Weights of a small sound classifier.
Model: 4.1M parameters, log mel input, arch jasper, depths [3, 6, 6], widths [96, 112, 144].
Training: soap at rate 0.0014, 13800 steps, batches of 256.
Data: trained on synthesized solo parts of chorales (CocoChorales), 39062 training examples.
Rows from block 3 of a small sound classifier, named by matrix and row number. Rows with one number belong to one channel. Each number is 200 + 20 x the weight over its row's rms, rounded and kept within 0 to 999. All counts start at 0. After the name is the row's rms in percent of the matrix's.
After each channel's rows are labels from the 100 clips, of 14848, where the channel reaches its highest value: "lies over" is the class under the peak. Only what is clearly more common there than usual is listed. The data: synthesized solo parts of chorales (CocoChorales).
# convs0: first width-9 conv, stride 2 (model.blocks.3.convs.0.weight, 112x96x9, each kernel summed), inputs 0-95
# convs1: second width-9 conv (model.blocks.3.convs.1.weight, 112x112x9, transposed, each kernel summed), outputs 0-111

convs0.96,114,194,187,228,203,194,200,201,197,146,201,208,208,227,221,213,189,165,197,198,211,201,238,193,174,204,171,187,186,187,196,208,191,217,173,196,188,229,165,200,196,208,205,170,155,198,188,184,184,196,193,210,238,159,182,195,217,220,183,184,194,209,207,150,251,251,208,202,207,192,207,225,193,220,196,203,207,211,204,219,210,199,186,187,200,197,182,199,226,240,184,221,213,203,180,193,159
convs1.96,092,212,189,142,218,210,222,195,219,185,196,163,200,222,186,219,211,232,197,216,202,191,209,159,216,206,218,223,174,225,223,213,218,191,193,175,202,226,191,226,184,187,222,217,179,205,184,171,197,200,191,190,192,210,170,241,181,195,174,179,206,162,167,206,194,217,176,217,202,191,207,194,198,207,204,208,200,193,234,183,237,195,205,230,178,172,228,195,194,166,196,198,193,181,170,206,201,163,147,179,188,195,178,213,183,167,196,215,199,205,225,197,169
lies over: D4

convs0.61,116,180,206,222,218,168,181,221,188,221,156,212,213,211,174,164,192,194,231,215,181,185,206,191,216,176,179,203,196,206,180,165,208,214,167,184,212,161,194,202,192,202,204,218,197,198,145,181,223,206,225,175,231,173,216,205,196,188,226,157,210,202,236,214,224,202,202,227,233,196,193,179,187,198,185,208,193,205,191,200,202,182,185,186,216,205,184,189,215,201,166,190,236,224,184,178,233
convs1.61,125,218,189,203,238,224,184,195,242,201,209,185,204,226,223,203,173,179,178,219,207,203,224,201,191,191,213,189,208,229,205,197,174,202,218,226,224,180,195,206,170,207,200,203,213,223,229,196,207,181,226,214,193,188,211,237,197,198,198,163,207,206,220,264,213,226,227,211,199,184,210,196,167,205,179,217,223,197,178,210,217,203,195,193,180,188,184,214,199,217,204,208,252,206,169,186,213,201,200,214,234,173,240,191,196,231,260,181,224,202,216,193,198
lies over: G4

convs0.21,120,205,186,212,222,208,159,187,214,222,208,150,212,173,188,182,170,188,238,202,170,209,248,192,207,203,172,186,203,190,176,217,212,185,215,166,182,162,179,208,190,202,170,186,217,204,186,224,212,170,215,214,233,204,180,175,200,229,196,178,218,216,211,161,205,225,209,223,187,170,196,190,192,177,222,169,187,181,209,208,188,207,205,205,183,219,211,170,234,193,183,190,215,227,199,207,197
convs1.21,115,223,188,225,204,217,222,172,201,217,203,174,222,180,242,203,186,212,223,195,198,184,225,202,190,219,227,176,225,210,190,205,201,214,213,190,195,194,225,204,182,194,226,172,211,202,216,208,198,205,188,186,189,189,211,203,192,195,214,172,186,204,195,215,155,209,220,207,193,227,188,187,178,219,167,192,184,213,204,184,189,239,179,212,221,211,205,185,160,218,175,188,177,200,204,178,201,203,163,187,191,227,173,180,216,183,270,159,193,243,229,221,164
lies over: D4

convs0.25,083,239,197,209,188,194,242,166,220,223,203,182,189,199,214,204,186,230,185,194,180,225,227,165,220,219,196,248,195,235,196,203,157,208,208,183,210,190,204,203,213,213,204,223,223,213,194,193,226,218,223,184,230,205,193,199,216,188,205,262,175,193,174,185,176,193,211,205,215,157,181,202,214,221,210,221,208,214,205,212,228,191,186,221,195,212,186,196,200,173,225,225,171,216,197,224,205
convs1.25,094,202,195,194,196,187,204,188,168,168,209,204,194,161,196,198,164,206,204,246,188,190,210,188,216,204,222,228,199,181,240,217,216,179,200,217,198,175,191,155,213,209,190,183,175,179,222,212,184,212,188,161,180,176,189,196,188,181,200,152,187,217,207,210,207,189,202,180,215,212,207,202,193,234,193,210,189,222,196,219,257,203,214,216,182,216,195,176,209,192,222,230,168,184,185,204,220,219,247,233,171,219,205,219,191,201,205,208,203,154,197,210,172
lies over: silence

convs0.7,093,163,176,203,204,202,208,232,195,237,202,212,219,183,203,175,202,176,216,201,208,200,215,192,196,195,212,177,192,231,142,213,186,193,152,160,236,196,204,221,176,220,198,169,217,190,188,214,212,220,234,225,219,206,214,219,184,173,158,199,209,203,222,183,209,195,201,205,179,191,175,201,187,206,185,188,188,206,205,161,201,201,216,218,196,188,183,211,236,215,195,241,205,196,166,205,162
convs1.7,081,209,212,254,202,197,224,210,214,206,225,238,203,187,220,215,213,175,197,228,145,189,190,200,169,138,187,203,220,206,184,204,221,216,209,215,214,173,221,202,212,228,189,195,194,198,203,180,219,187,187,219,207,175,219,203,246,220,182,204,201,205,218,188,162,202,206,189,191,197,208,159,205,211,191,175,222,172,204,206,227,177,195,199,166,200,214,216,225,229,192,242,200,157,215,179,218,181,217,233,227,201,207,206,213,213,202,207,200,207,209,196,220
lies over: G4

convs0.48,129,192,201,198,218,191,189,168,195,235,229,182,163,240,203,219,184,174,175,193,179,201,175,192,194,179,210,165,182,150,165,176,225,183,197,154,187,171,230,191,195,201,207,186,197,193,195,199,222,202,218,202,182,232,173,200,205,204,220,202,243,218,208,233,175,213,207,177,193,199,194,203,211,221,175,206,184,183,221,217,194,158,223,207,198,191,218,180,173,202,187,188,213,172,193,203,225
convs1.48,116,216,177,211,202,204,210,195,193,222,189,190,182,206,194,176,195,176,224,213,199,191,195,196,197,211,208,207,201,194,234,190,199,208,212,196,209,212,243,231,190,202,202,210,204,225,199,193,195,200,183,238,193,223,206,199,198,201,170,236,223,200,221,191,198,183,204,207,198,215,210,205,218,198,200,197,166,199,202,183,172,230,201,213,234,228,238,174,228,228,226,194,168,210,174,210,185,166,206,182,101,171,209,224,201,164,208,218,211,236,200,221,196
lies over: A4

convs0.58,093,190,239,198,173,192,211,192,179,192,226,214,232,239,191,186,200,199,211,202,186,178,203,209,224,238,178,220,155,228,145,188,200,185,192,213,178,182,202,187,203,217,181,168,229,200,210,202,188,233,195,181,206,173,211,210,208,181,208,198,248,180,203,252,198,187,201,215,186,179,231,192,197,176,187,207,213,190,205,233,173,177,207,205,194,186,182,197,206,196,186,220,182,221,167,185,218
convs1.58,094,189,235,224,227,204,145,210,173,195,219,212,208,194,199,200,210,216,191,188,222,189,231,196,233,166,218,248,215,199,198,200,194,221,213,211,198,196,206,189,201,187,175,203,250,213,192,179,208,184,196,234,162,215,199,173,217,196,211,238,211,177,197,195,173,210,184,214,216,186,205,180,216,172,193,200,183,228,224,216,203,234,192,182,196,253,217,223,207,239,219,215,178,186,209,206,224,216,239,221,205,205,231,225,181,204,209,205,219,188,206,212,197
lies over: B4

convs0.16,105,174,179,196,195,181,236,223,186,178,181,234,212,224,219,216,188,178,175,186,157,196,221,160,201,201,203,199,186,182,214,168,174,220,183,222,198,198,186,213,190,196,209,208,175,220,175,207,235,233,217,188,204,188,175,209,216,186,208,229,210,227,226,214,226,191,188,209,208,152,186,169,195,179,212,236,187,222,200,177,219,179,211,214,231,232,211,192,187,214,171,200,173,195,209,215,178
convs1.16,097,210,196,160,203,180,192,194,192,135,215,178,169,186,192,202,178,215,182,210,190,173,156,189,179,184,191,199,214,192,195,194,206,209,207,222,210,206,174,190,180,178,179,169,167,201,211,145,210,168,187,195,194,222,201,197,197,207,189,202,162,192,182,195,181,207,213,227,191,201,221,218,203,191,215,186,226,202,168,211,196,184,203,174,187,231,192,202,233,167,224,209,161,186,190,201,200,168,214,232,192,183,225,208,200,211,236,202,194,177,166,172,225
lies over: silence

convs0.89,100,198,244,228,193,197,158,214,191,190,194,207,210,214,178,210,189,176,195,199,164,190,229,228,176,184,193,210,223,193,219,196,201,196,185,193,193,174,194,245,193,207,201,206,217,217,187,192,185,227,191,206,234,170,170,187,212,189,176,206,204,216,195,142,231,224,155,206,203,179,195,201,166,198,233,228,199,191,215,214,201,217,228,181,175,197,187,181,236,213,190,201,209,229,210,185,234
convs1.89,087,236,168,195,224,236,213,184,242,214,193,179,157,200,222,210,226,178,183,187,173,173,204,193,188,169,212,236,179,210,175,195,204,205,207,174,196,208,195,193,188,158,216,195,194,180,196,199,205,229,173,202,197,179,196,164,181,194,158,186,194,180,246,217,184,199,192,197,174,180,182,197,222,195,203,219,217,224,202,194,197,248,197,193,214,224,211,210,208,193,167,197,197,199,217,206,213,213,209,196,174,215,175,193,213,144,225,165,186,188,205,192,183
lies over: silence

convs0.107,092,188,225,192,210,182,187,227,201,123,198,204,205,170,185,207,230,214,204,187,201,180,184,236,230,203,177,212,205,186,173,212,191,210,174,201,191,212,231,226,227,199,218,201,193,201,208,210,207,195,223,194,190,200,192,191,211,193,208,172,182,213,185,214,177,173,205,231,201,227,198,215,207,208,218,159,204,209,236,249,192,201,220,218,192,192,214,212,171,234,210,205,180,183,234,178,160
convs1.107,086,191,180,189,153,174,186,207,211,201,173,202,219,218,217,226,241,192,232,216,180,179,180,202,197,230,211,207,234,204,250,221,230,220,196,201,191,191,196,225,217,194,205,219,222,215,241,245,241,189,209,215,217,225,175,200,212,212,202,214,175,161,206,187,199,202,224,211,220,172,202,189,211,217,216,223,195,221,204,179,203,219,203,178,208,202,181,194,209,193,209,179,199,187,196,169,172,167,221,177,189,203,175,221,185,206,196,164,218,176,194,161,198
lies over: B4

convs0.100,108,170,212,230,188,167,184,241,201,185,211,190,170,164,173,209,216,220,197,193,196,210,181,202,188,167,231,225,215,198,188,233,186,191,191,214,195,158,231,213,175,194,193,200,185,212,173,197,195,221,197,176,242,209,211,196,213,191,203,225,219,164,199,218,166,207,235,200,206,190,183,208,192,186,179,210,174,194,237,232,175,212,237,203,226,219,219,215,225,194,203,186,161,198,200,214,190
convs1.100,100,202,212,191,218,219,214,165,225,235,208,199,235,254,231,261,197,196,203,158,221,190,192,184,239,164,215,222,223,219,212,186,184,213,160,221,193,201,223,209,194,167,228,201,181,200,233,226,195,167,219,236,222,197,196,149,201,195,226,192,206,193,211,219,216,188,224,207,211,203,201,206,187,199,192,203,211,205,207,163,194,224,170,218,204,216,193,199,185,181,173,199,198,206,211,205,202,221,186,190,193,201,210,164,213,210,190,219,198,196,210,195,214
lies over: B4

convs0.95,111,225,173,218,203,215,190,188,199,225,200,205,193,224,188,210,177,203,175,207,181,218,209,209,189,181,213,204,173,193,209,225,184,186,195,217,222,165,206,191,189,199,198,187,174,195,207,149,212,204,192,203,232,211,177,194,200,162,230,185,218,197,136,205,174,201,195,212,227,174,206,203,207,217,214,203,226,193,220,181,197,226,219,174,224,208,161,198,244,184,182,165,165,199,186,210,242
convs1.95,095,176,189,241,200,206,197,186,206,209,220,208,225,218,235,198,201,179,190,184,174,210,200,214,211,247,179,212,208,220,178,198,196,185,194,204,210,197,166,205,230,206,198,207,222,182,191,166,195,211,208,237,193,205,177,178,194,197,236,203,217,188,208,215,188,187,179,192,246,176,211,161,215,193,209,202,201,196,193,195,157,186,204,173,216,230,177,155,200,236,211,188,189,210,209,238,185,220,200,210,185,220,153,164,203,171,197,244,225,194,183,188,199
lies over: silence

convs0.99,096,170,200,191,202,237,187,204,196,181,202,220,186,199,219,199,207,228,183,156,241,180,196,236,217,253,186,207,255,206,218,191,209,186,192,248,171,189,193,194,228,196,165,202,183,208,220,180,174,214,209,198,216,198,204,206,224,192,214,167,167,208,210,223,188,188,207,214,188,220,204,179,237,199,214,210,204,201,222,194,211,194,170,213,203,241,184,194,192,245,206,206,211,192,209,196,195
convs1.99,087,193,236,222,204,201,225,198,223,183,186,209,213,183,227,207,200,228,239,196,212,198,208,198,220,250,203,201,242,231,204,221,222,245,188,212,231,214,227,242,218,212,216,225,196,211,201,179,179,210,210,186,185,196,215,173,192,190,228,223,233,199,159,230,193,176,222,197,232,164,204,183,206,208,174,175,183,203,244,174,189,190,216,190,183,223,208,208,217,235,199,218,209,193,200,203,186,186,205,204,187,183,173,206,194,197,196,201,227,182,164,193,189
lies over: silence

convs0.20,084,225,208,212,211,213,156,199,210,207,199,171,192,193,190,183,176,193,193,218,173,221,253,204,184,171,217,185,192,194,162,213,168,187,208,198,192,209,158,180,188,214,193,181,197,199,174,203,187,173,199,207,236,229,196,189,197,161,211,192,201,170,170,186,192,173,196,197,223,191,202,182,196,193,183,193,213,163,177,230,224,193,194,160,230,182,188,201,211,200,247,194,203,220,203,189,243
convs1.20,098,190,196,198,235,201,180,200,187,210,204,230,175,173,257,208,173,165,189,201,198,229,237,214,202,189,176,239,185,206,227,184,161,181,188,176,223,183,184,247,216,197,192,172,210,185,207,200,138,210,189,226,173,214,189,198,213,167,210,197,237,223,180,222,183,195,195,193,210,197,175,188,199,197,192,219,200,204,210,209,223,181,180,201,208,206,189,213,190,192,195,207,191,174,186,187,177,201,183,189,215,220,187,234,174,211,207,185,222,180,205,176,164
lies over: B4