Weights of a small sound classifier.
Model: 4.1M parameters, arch jasper, norm groupnorm, activation relu, widths [96, 112, 144].
Training: soap at rate 0.0014, 13800 steps, batches of 256, held-out accuracy 100%.
Data: trained on synthesized solo parts of chorales (CocoChorales), 39062 training examples, 90.4 epochs.
Rows from block 8, named by matrix and row number. Rows with one number belong to one channel. Each number is 200 + 40 x the weight over its row's rms, rounded and kept within 0 to 999. All counts start at 0. After the name is the row's rms in percent of the matrix's.
# convs0: first width-9 conv (model.blocks.8.convs.0.weight, 112x112x9), inputs 96-103, a 9 kernel for each
# convs1: second width-9 conv (model.blocks.8.convs.1.weight, 112x112x9, transposed), outputs 96-103, a 9 kernel for each
convs0.81,090,244,191,206,176,214,195,214,118,150,238,204,230,229,218,213,107,206,201,260,257,222,198,228,246,221,225,237,198,240,368,304,236,190,228,215,249,238,197,231,174,202,245,200,188,266,175,169,225,232,213,252,139,208,153,215,260,250,200,171,201,187,164,216,179,234,171,212,193,186,217,181,174
convs1.81,097,188,129,190,166,211,200,223,176,237,163,165,253,161,220,179,179,193,182,159,214,160,221,197,215,228,211,232,245,181,249,229,210,183,167,240,227,283,175,226,229,172,222,274,206,208,148,215,236,233,203,263,183,177,300,225,259,235,193,176,262,291,244,206,214,210,238,138,135,267,226,178,227
convs0.82,092,139,166,203,201,194,206,179,146,143,214,167,188,153,171,225,281,246,261,235,202,123,165,129,187,213,228,186,205,168,176,244,207,224,186,169,203,192,147,184,163,204,247,227,219,218,188,229,199,205,242,258,222,197,186,168,237,237,258,211,244,168,187,259,152,166,152,157,139,213,220,201,212
convs1.82,103,214,227,212,221,244,274,225,193,171,128,178,184,223,196,202,156,205,229,176,171,129,207,173,118,170,226,223,225,184,217,236,229,199,128,136,207,240,215,178,227,159,142,244,195,230,243,209,208,132,203,142,245,221,244,207,241,158,108,178,213,154,202,188,156,192,158,216,179,177,208,236,216
convs0.83,100,208,240,176,178,147,238,141,98,215,187,221,269,173,291,224,197,189,237,174,269,234,220,190,175,126,174,170,205,189,144,268,186,224,154,233,268,163,209,219,209,254,238,257,224,152,259,220,175,166,259,133,232,124,257,202,194,147,243,178,126,198,168,148,155,233,122,284,196,242,171,211,182
convs1.83,095,191,203,191,201,161,216,226,190,202,213,175,167,216,215,210,227,168,179,182,297,231,270,153,215,205,135,193,226,182,225,275,212,188,263,220,200,235,159,191,272,193,196,233,133,209,209,263,132,183,187,165,209,221,212,208,269,207,175,285,226,203,107,245,272,166,221,162,246,133,253,156,208
convs0.84,100,139,172,121,235,211,210,202,193,128,178,211,152,212,214,198,222,215,180,154,202,221,120,195,195,199,180,177,114,241,231,231,161,229,194,225,203,184,167,236,195,143,150,210,235,184,199,222,180,167,211,99,176,164,303,223,248,189,241,229,161,187,140,168,202,176,132,274,186,217,254,203,190
convs1.84,097,245,214,240,183,200,215,259,201,171,205,186,171,271,141,192,185,218,271,164,182,191,207,205,220,240,166,233,180,186,208,215,282,236,95,192,217,215,93,218,234,135,206,215,173,269,168,234,172,254,192,178,192,266,285,184,258,174,242,258,202,216,208,185,159,169,204,229,241,193,165,134,199
convs0.85,108,188,239,188,229,200,248,157,246,128,144,98,240,257,263,169,212,185,196,218,215,187,204,142,152,205,207,277,202,178,233,290,231,189,214,188,179,126,241,279,212,199,219,215,159,231,212,232,212,163,243,234,225,194,268,245,240,237,157,160,240,190,149,222,216,260,144,184,167,229,175,235,255
convs1.85,093,238,146,192,203,184,168,225,168,196,224,217,196,238,167,221,212,161,228,104,178,169,237,238,236,236,236,101,179,217,169,148,205,136,208,175,257,141,198,234,133,248,213,159,273,212,250,178,225,168,121,210,74,228,211,217,214,178,207,178,209,217,218,177,214,206,165,230,232,208,193,130,170
convs0.86,103,194,134,200,167,192,192,221,179,190,189,201,214,159,186,230,153,120,164,203,184,275,184,148,187,205,207,186,216,219,193,256,258,226,279,259,185,160,212,194,197,120,187,198,213,258,196,198,220,230,197,122,215,173,169,217,186,199,137,196,233,323,168,211,212,251,274,142,229,162,158,189,151
convs1.86,099,225,194,220,168,208,193,172,180,221,237,197,207,195,225,136,245,241,155,211,238,230,185,201,290,149,226,206,156,228,179,135,171,200,250,168,220,234,208,158,229,196,190,183,175,245,255,301,106,172,226,181,192,101,189,195,266,223,283,234,194,142,226,195,213,191,196,190,257,211,198,191,164
convs0.87,087,218,178,228,254,148,245,252,264,191,178,189,247,218,185,226,210,132,253,207,215,169,148,195,216,278,227,177,146,187,239,175,218,236,153,229,248,220,219,204,219,179,236,197,197,211,203,230,300,272,170,246,179,223,172,171,262,185,252,209,111,273,160,272,176,203,187,137,182,161,120,146,198
convs1.87,092,177,172,204,227,126,265,179,201,166,207,200,196,170,203,151,156,195,253,199,210,148,160,175,241,183,160,171,175,255,220,198,197,233,298,203,202,211,263,185,217,227,276,207,169,200,194,124,198,232,151,189,161,199,212,298,202,217,102,212,165,156,170,237,225,236,238,112,102,145,173,229,205
convs0.88,110,199,243,255,172,203,156,204,136,135,160,159,191,191,154,231,220,174,192,208,219,209,144,202,242,95,226,233,198,176,181,153,172,214,255,221,127,199,212,206,235,262,254,283,249,227,175,193,219,248,242,161,218,137,214,197,220,142,188,245,169,162,211,170,242,219,221,181,202,184,192,160,161
convs1.88,110,198,203,184,199,199,192,220,218,151,238,252,236,232,220,169,246,260,267,211,222,236,159,213,212,85,269,134,135,166,215,175,218,241,181,223,184,240,190,189,185,222,188,200,185,169,127,231,253,235,162,126,188,181,257,228,172,202,195,187,188,158,140,237,228,148,146,270,229,152,249,188,255
convs0.89,108,176,229,169,225,211,170,180,189,147,167,150,252,208,207,140,240,152,299,249,202,221,205,180,206,203,220,175,216,125,229,179,183,237,179,239,158,169,228,164,230,294,267,140,139,151,227,169,204,200,207,173,227,222,183,220,151,187,181,141,231,272,171,106,290,212,208,225,177,204,204,253,213
convs1.89,101,220,227,194,226,219,184,207,257,243,120,190,141,235,211,159,170,170,186,233,241,189,250,214,203,187,193,196,177,225,190,172,225,143,198,177,228,241,158,163,206,165,172,243,283,194,246,133,110,157,190,191,221,265,181,191,175,184,173,211,266,237,254,141,223,244,274,209,208,95,192,170,203
convs0.90,110,277,264,206,199,213,200,174,166,150,164,155,212,162,190,175,238,211,202,185,216,193,198,193,186,200,203,164,176,137,241,170,192,189,232,188,254,223,272,255,212,231,183,104,153,242,234,241,208,178,213,258,173,218,174,167,205,152,184,239,150,186,197,216,153,127,131,141,159,157,130,194,203
convs1.90,101,106,174,191,157,222,196,269,197,243,223,251,205,254,200,234,160,207,233,252,181,208,154,259,209,191,188,213,208,204,202,116,191,208,187,224,249,161,173,248,131,223,169,234,172,186,110,176,160,156,249,176,232,229,136,229,228,157,195,213,225,220,217,206,160,162,209,191,232,163,161,194,193
convs0.91,104,149,197,234,292,258,279,202,213,182,166,188,193,193,233,205,191,218,232,211,251,222,177,235,168,193,144,232,127,219,205,191,134,172,175,226,201,154,201,227,177,213,163,168,246,209,198,179,171,244,251,214,211,142,182,247,240,155,135,187,128,205,174,185,267,198,209,190,285,187,213,180,207
convs1.91,104,240,189,148,183,178,166,101,180,202,168,236,220,205,170,148,211,176,214,209,249,220,161,134,240,191,169,229,232,178,147,199,199,197,178,267,284,231,204,222,168,131,229,193,237,144,237,226,181,252,240,188,117,207,163,215,193,211,293,244,286,199,143,219,246,213,155,180,155,242,224,217,157
convs0.92,102,130,179,229,229,239,182,227,170,240,134,117,224,266,197,150,183,221,229,192,230,253,155,210,204,145,219,183,221,187,250,209,193,173,161,195,220,242,263,213,128,248,240,205,128,180,157,125,160,286,219,242,197,213,186,250,226,212,160,182,219,192,238,211,268,210,217,155,151,171,189,184,241
convs1.92,100,201,148,186,224,198,226,218,267,206,180,165,183,231,221,201,141,164,255,171,189,170,197,185,215,232,189,289,222,153,165,192,163,272,214,216,222,162,213,246,163,230,219,182,157,238,166,232,220,99,234,122,186,176,214,171,173,244,214,261,169,193,270,242,215,185,231,170,227,217,166,139,167
convs0.93,100,216,202,127,224,230,218,219,200,220,203,199,208,256,242,194,202,262,118,185,161,201,146,226,202,211,176,173,151,232,183,135,227,218,222,157,169,252,149,168,216,218,265,219,162,162,178,253,184,175,246,186,157,171,253,231,206,196,198,169,217,200,224,195,181,245,233,149,189,124,284,158,150
convs1.93,098,158,173,159,216,202,158,241,150,193,225,178,221,244,227,198,223,213,206,241,182,141,200,295,174,152,258,183,237,240,222,167,259,250,192,180,228,270,154,243,236,127,135,237,181,238,193,154,185,266,208,152,262,200,239,214,185,219,164,243,205,222,147,187,181,238,163,256,207,184,161,250,193
convs0.94,099,220,190,191,193,206,215,245,179,198,169,175,192,218,254,152,171,220,159,215,165,184,194,235,173,211,239,180,188,182,212,171,166,213,217,199,205,240,187,156,280,189,243,235,202,184,226,214,133,141,202,235,231,202,209,164,188,207,199,157,209,244,177,178,276,188,194,194,183,249,178,229,138
convs1.94,095,153,253,196,212,163,178,170,225,159,243,187,208,285,165,216,209,216,181,165,175,192,222,131,146,244,173,251,207,255,168,223,172,166,184,204,237,193,242,227,183,168,132,264,183,201,215,147,189,228,175,200,192,171,156,228,156,193,219,171,223,175,128,269,203,186,242,203,244,225,232,195,200
convs0.95,096,195,204,155,214,186,190,272,204,226,214,187,169,168,197,234,222,192,195,189,231,243,185,168,196,210,259,180,220,214,190,177,207,169,177,214,180,211,146,127,200,173,182,203,198,210,162,200,227,211,279,259,169,183,214,169,156,245,159,202,239,120,207,187,242,216,91,227,176,209,266,192,172
convs1.95,093,172,228,220,234,167,207,159,189,218,234,174,223,206,185,205,177,188,190,236,142,203,161,284,200,210,162,113,186,255,236,197,256,258,198,255,193,217,228,232,190,230,153,178,220,170,230,185,190,228,211,170,191,206,225,235,222,216,229,212,221,209,205,146,281,175,176,216,287,139,260,228,185
convs0.96,102,241,158,209,232,235,251,195,230,152,214,251,212,182,232,180,228,117,241,209,162,231,198,231,95,218,185,233,152,180,235,125,254,207,191,262,246,218,233,212,151,174,184,126,141,251,239,267,208,275,281,253,236,229,222,191,253,197,214,183,207,207,165,177,218,275,216,248,177,232,205,255,195
convs1.96,100,160,153,200,190,183,200,244,236,154,212,217,191,222,175,204,202,147,235,218,237,213,162,193,247,212,256,183,206,151,176,233,246,185,195,238,157,228,213,182,214,203,207,205,199,243,134,190,168,131,162,201,176,204,123,149,164,256,115,205,196,167,142,172,242,228,165,247,251,261,263,185,193
convs0.97,112,199,256,149,239,266,251,157,178,159,242,160,160,145,210,248,220,240,240,233,185,201,225,155,169,162,134,225,204,208,194,226,294,229,160,193,170,189,162,254,166,209,213,189,208,246,161,130,133,298,247,271,231,176,139,197,210,204,152,204,169,198,236,165,297,193,199,248,246,159,225,194,154
convs1.97,101,173,180,211,189,230,204,228,220,219,215,179,195,192,192,197,189,238,235,148,250,177,196,161,218,183,200,208,207,185,195,216,243,176,282,264,240,209,174,233,189,201,112,213,249,196,230,255,236,192,185,174,243,231,126,234,199,197,262,240,212,246,243,198,268,186,155,140,175,121,194,271,196
convs0.98,092,170,186,248,182,177,207,204,213,188,191,220,188,158,280,183,201,158,158,195,79,161,186,200,176,246,252,195,185,212,185,154,185,189,176,232,177,243,288,297,305,197,145,225,162,184,197,210,199,248,172,247,171,189,177,201,245,189,262,228,149,164,154,202,146,225,213,185,198,194,160,234,141
convs1.98,093,167,144,220,249,238,262,167,236,211,185,174,204,172,199,200,173,203,207,270,214,121,172,230,185,159,282,156,218,168,225,184,170,176,253,212,202,138,272,269,186,171,185,212,223,139,199,238,272,222,148,224,223,201,137,243,185,207,258,233,187,252,158,230,262,214,204,181,220,170,238,165,219
convs0.99,116,182,124,233,182,193,146,229,213,208,205,205,130,196,241,260,186,156,152,154,199,197,129,240,219,228,234,239,217,206,216,223,187,188,195,147,188,173,292,285,243,125,138,204,178,202,217,165,179,138,232,225,159,183,201,212,273,221,279,159,215,167,145,154,290,95,207,137,159,170,177,242,186
convs1.99,106,158,189,238,273,193,206,162,208,231,220,139,183,148,130,183,160,227,204,194,175,139,232,259,283,213,225,189,183,187,129,207,209,145,305,187,270,213,254,142,251,193,244,182,222,225,162,224,243,231,185,165,157,167,178,190,230,192,205,265,234,275,257,156,252,191,157,190,208,244,127,275,161
convs0.100,102,185,240,159,160,207,196,193,160,198,173,143,210,242,156,274,237,205,235,165,181,186,173,269,158,218,239,213,234,160,164,220,239,209,161,209,195,98,184,157,233,181,205,157,214,203,210,197,177,216,213,201,244,172,103,246,200,188,198,157,169,192,242,242,202,208,202,177,181,129,224,201,176
convs1.100,098,229,198,195,184,259,247,235,179,255,269,231,209,151,136,193,173,199,216,221,194,127,249,168,180,229,226,205,219,168,150,151,250,215,270,246,270,143,121,224,117,214,163,188,186,209,210,243,160,201,226,199,234,159,205,197,233,151,43,207,179,142,281,146,249,227,147,157,220,225,180,249,257
convs0.101,115,174,236,182,191,265,244,149,194,219,198,245,200,204,187,206,146,178,178,186,176,196,125,257,188,172,213,222,225,158,222,284,197,212,153,156,163,166,207,200,225,221,192,217,204,194,263,120,129,187,187,196,261,185,187,129,214,239,189,146,228,193,211,206,167,215,162,209,295,246,228,220,220
convs1.101,121,192,204,132,215,177,263,178,263,222,258,185,162,192,140,253,168,226,145,240,266,156,187,193,279,175,217,186,188,223,270,206,227,203,222,186,188,196,177,138,194,243,199,198,154,228,185,194,208,280,195,153,261,225,201,206,188,242,191,185,199,209,149,264,218,213,171,187,280,184,205,196,149
convs0.102,106,243,240,203,165,199,198,173,158,263,192,223,275,259,247,204,181,230,145,194,131,147,181,176,242,230,216,185,191,185,206,177,181,201,143,231,158,228,228,229,195,259,218,267,104,171,169,294,177,225,179,237,159,182,231,156,143,155,241,198,195,231,155,168,213,244,205,256,189,169,169,209,126
convs1.102,100,154,198,108,240,227,255,204,219,254,159,147,193,224,255,177,178,153,173,198,162,160,202,229,195,254,212,202,268,241,196,131,208,241,111,157,223,209,287,195,250,174,152,141,161,151,204,240,230,223,185,176,177,140,198,162,193,183,148,255,209,175,222,128,207,189,223,235,267,217,199,225,194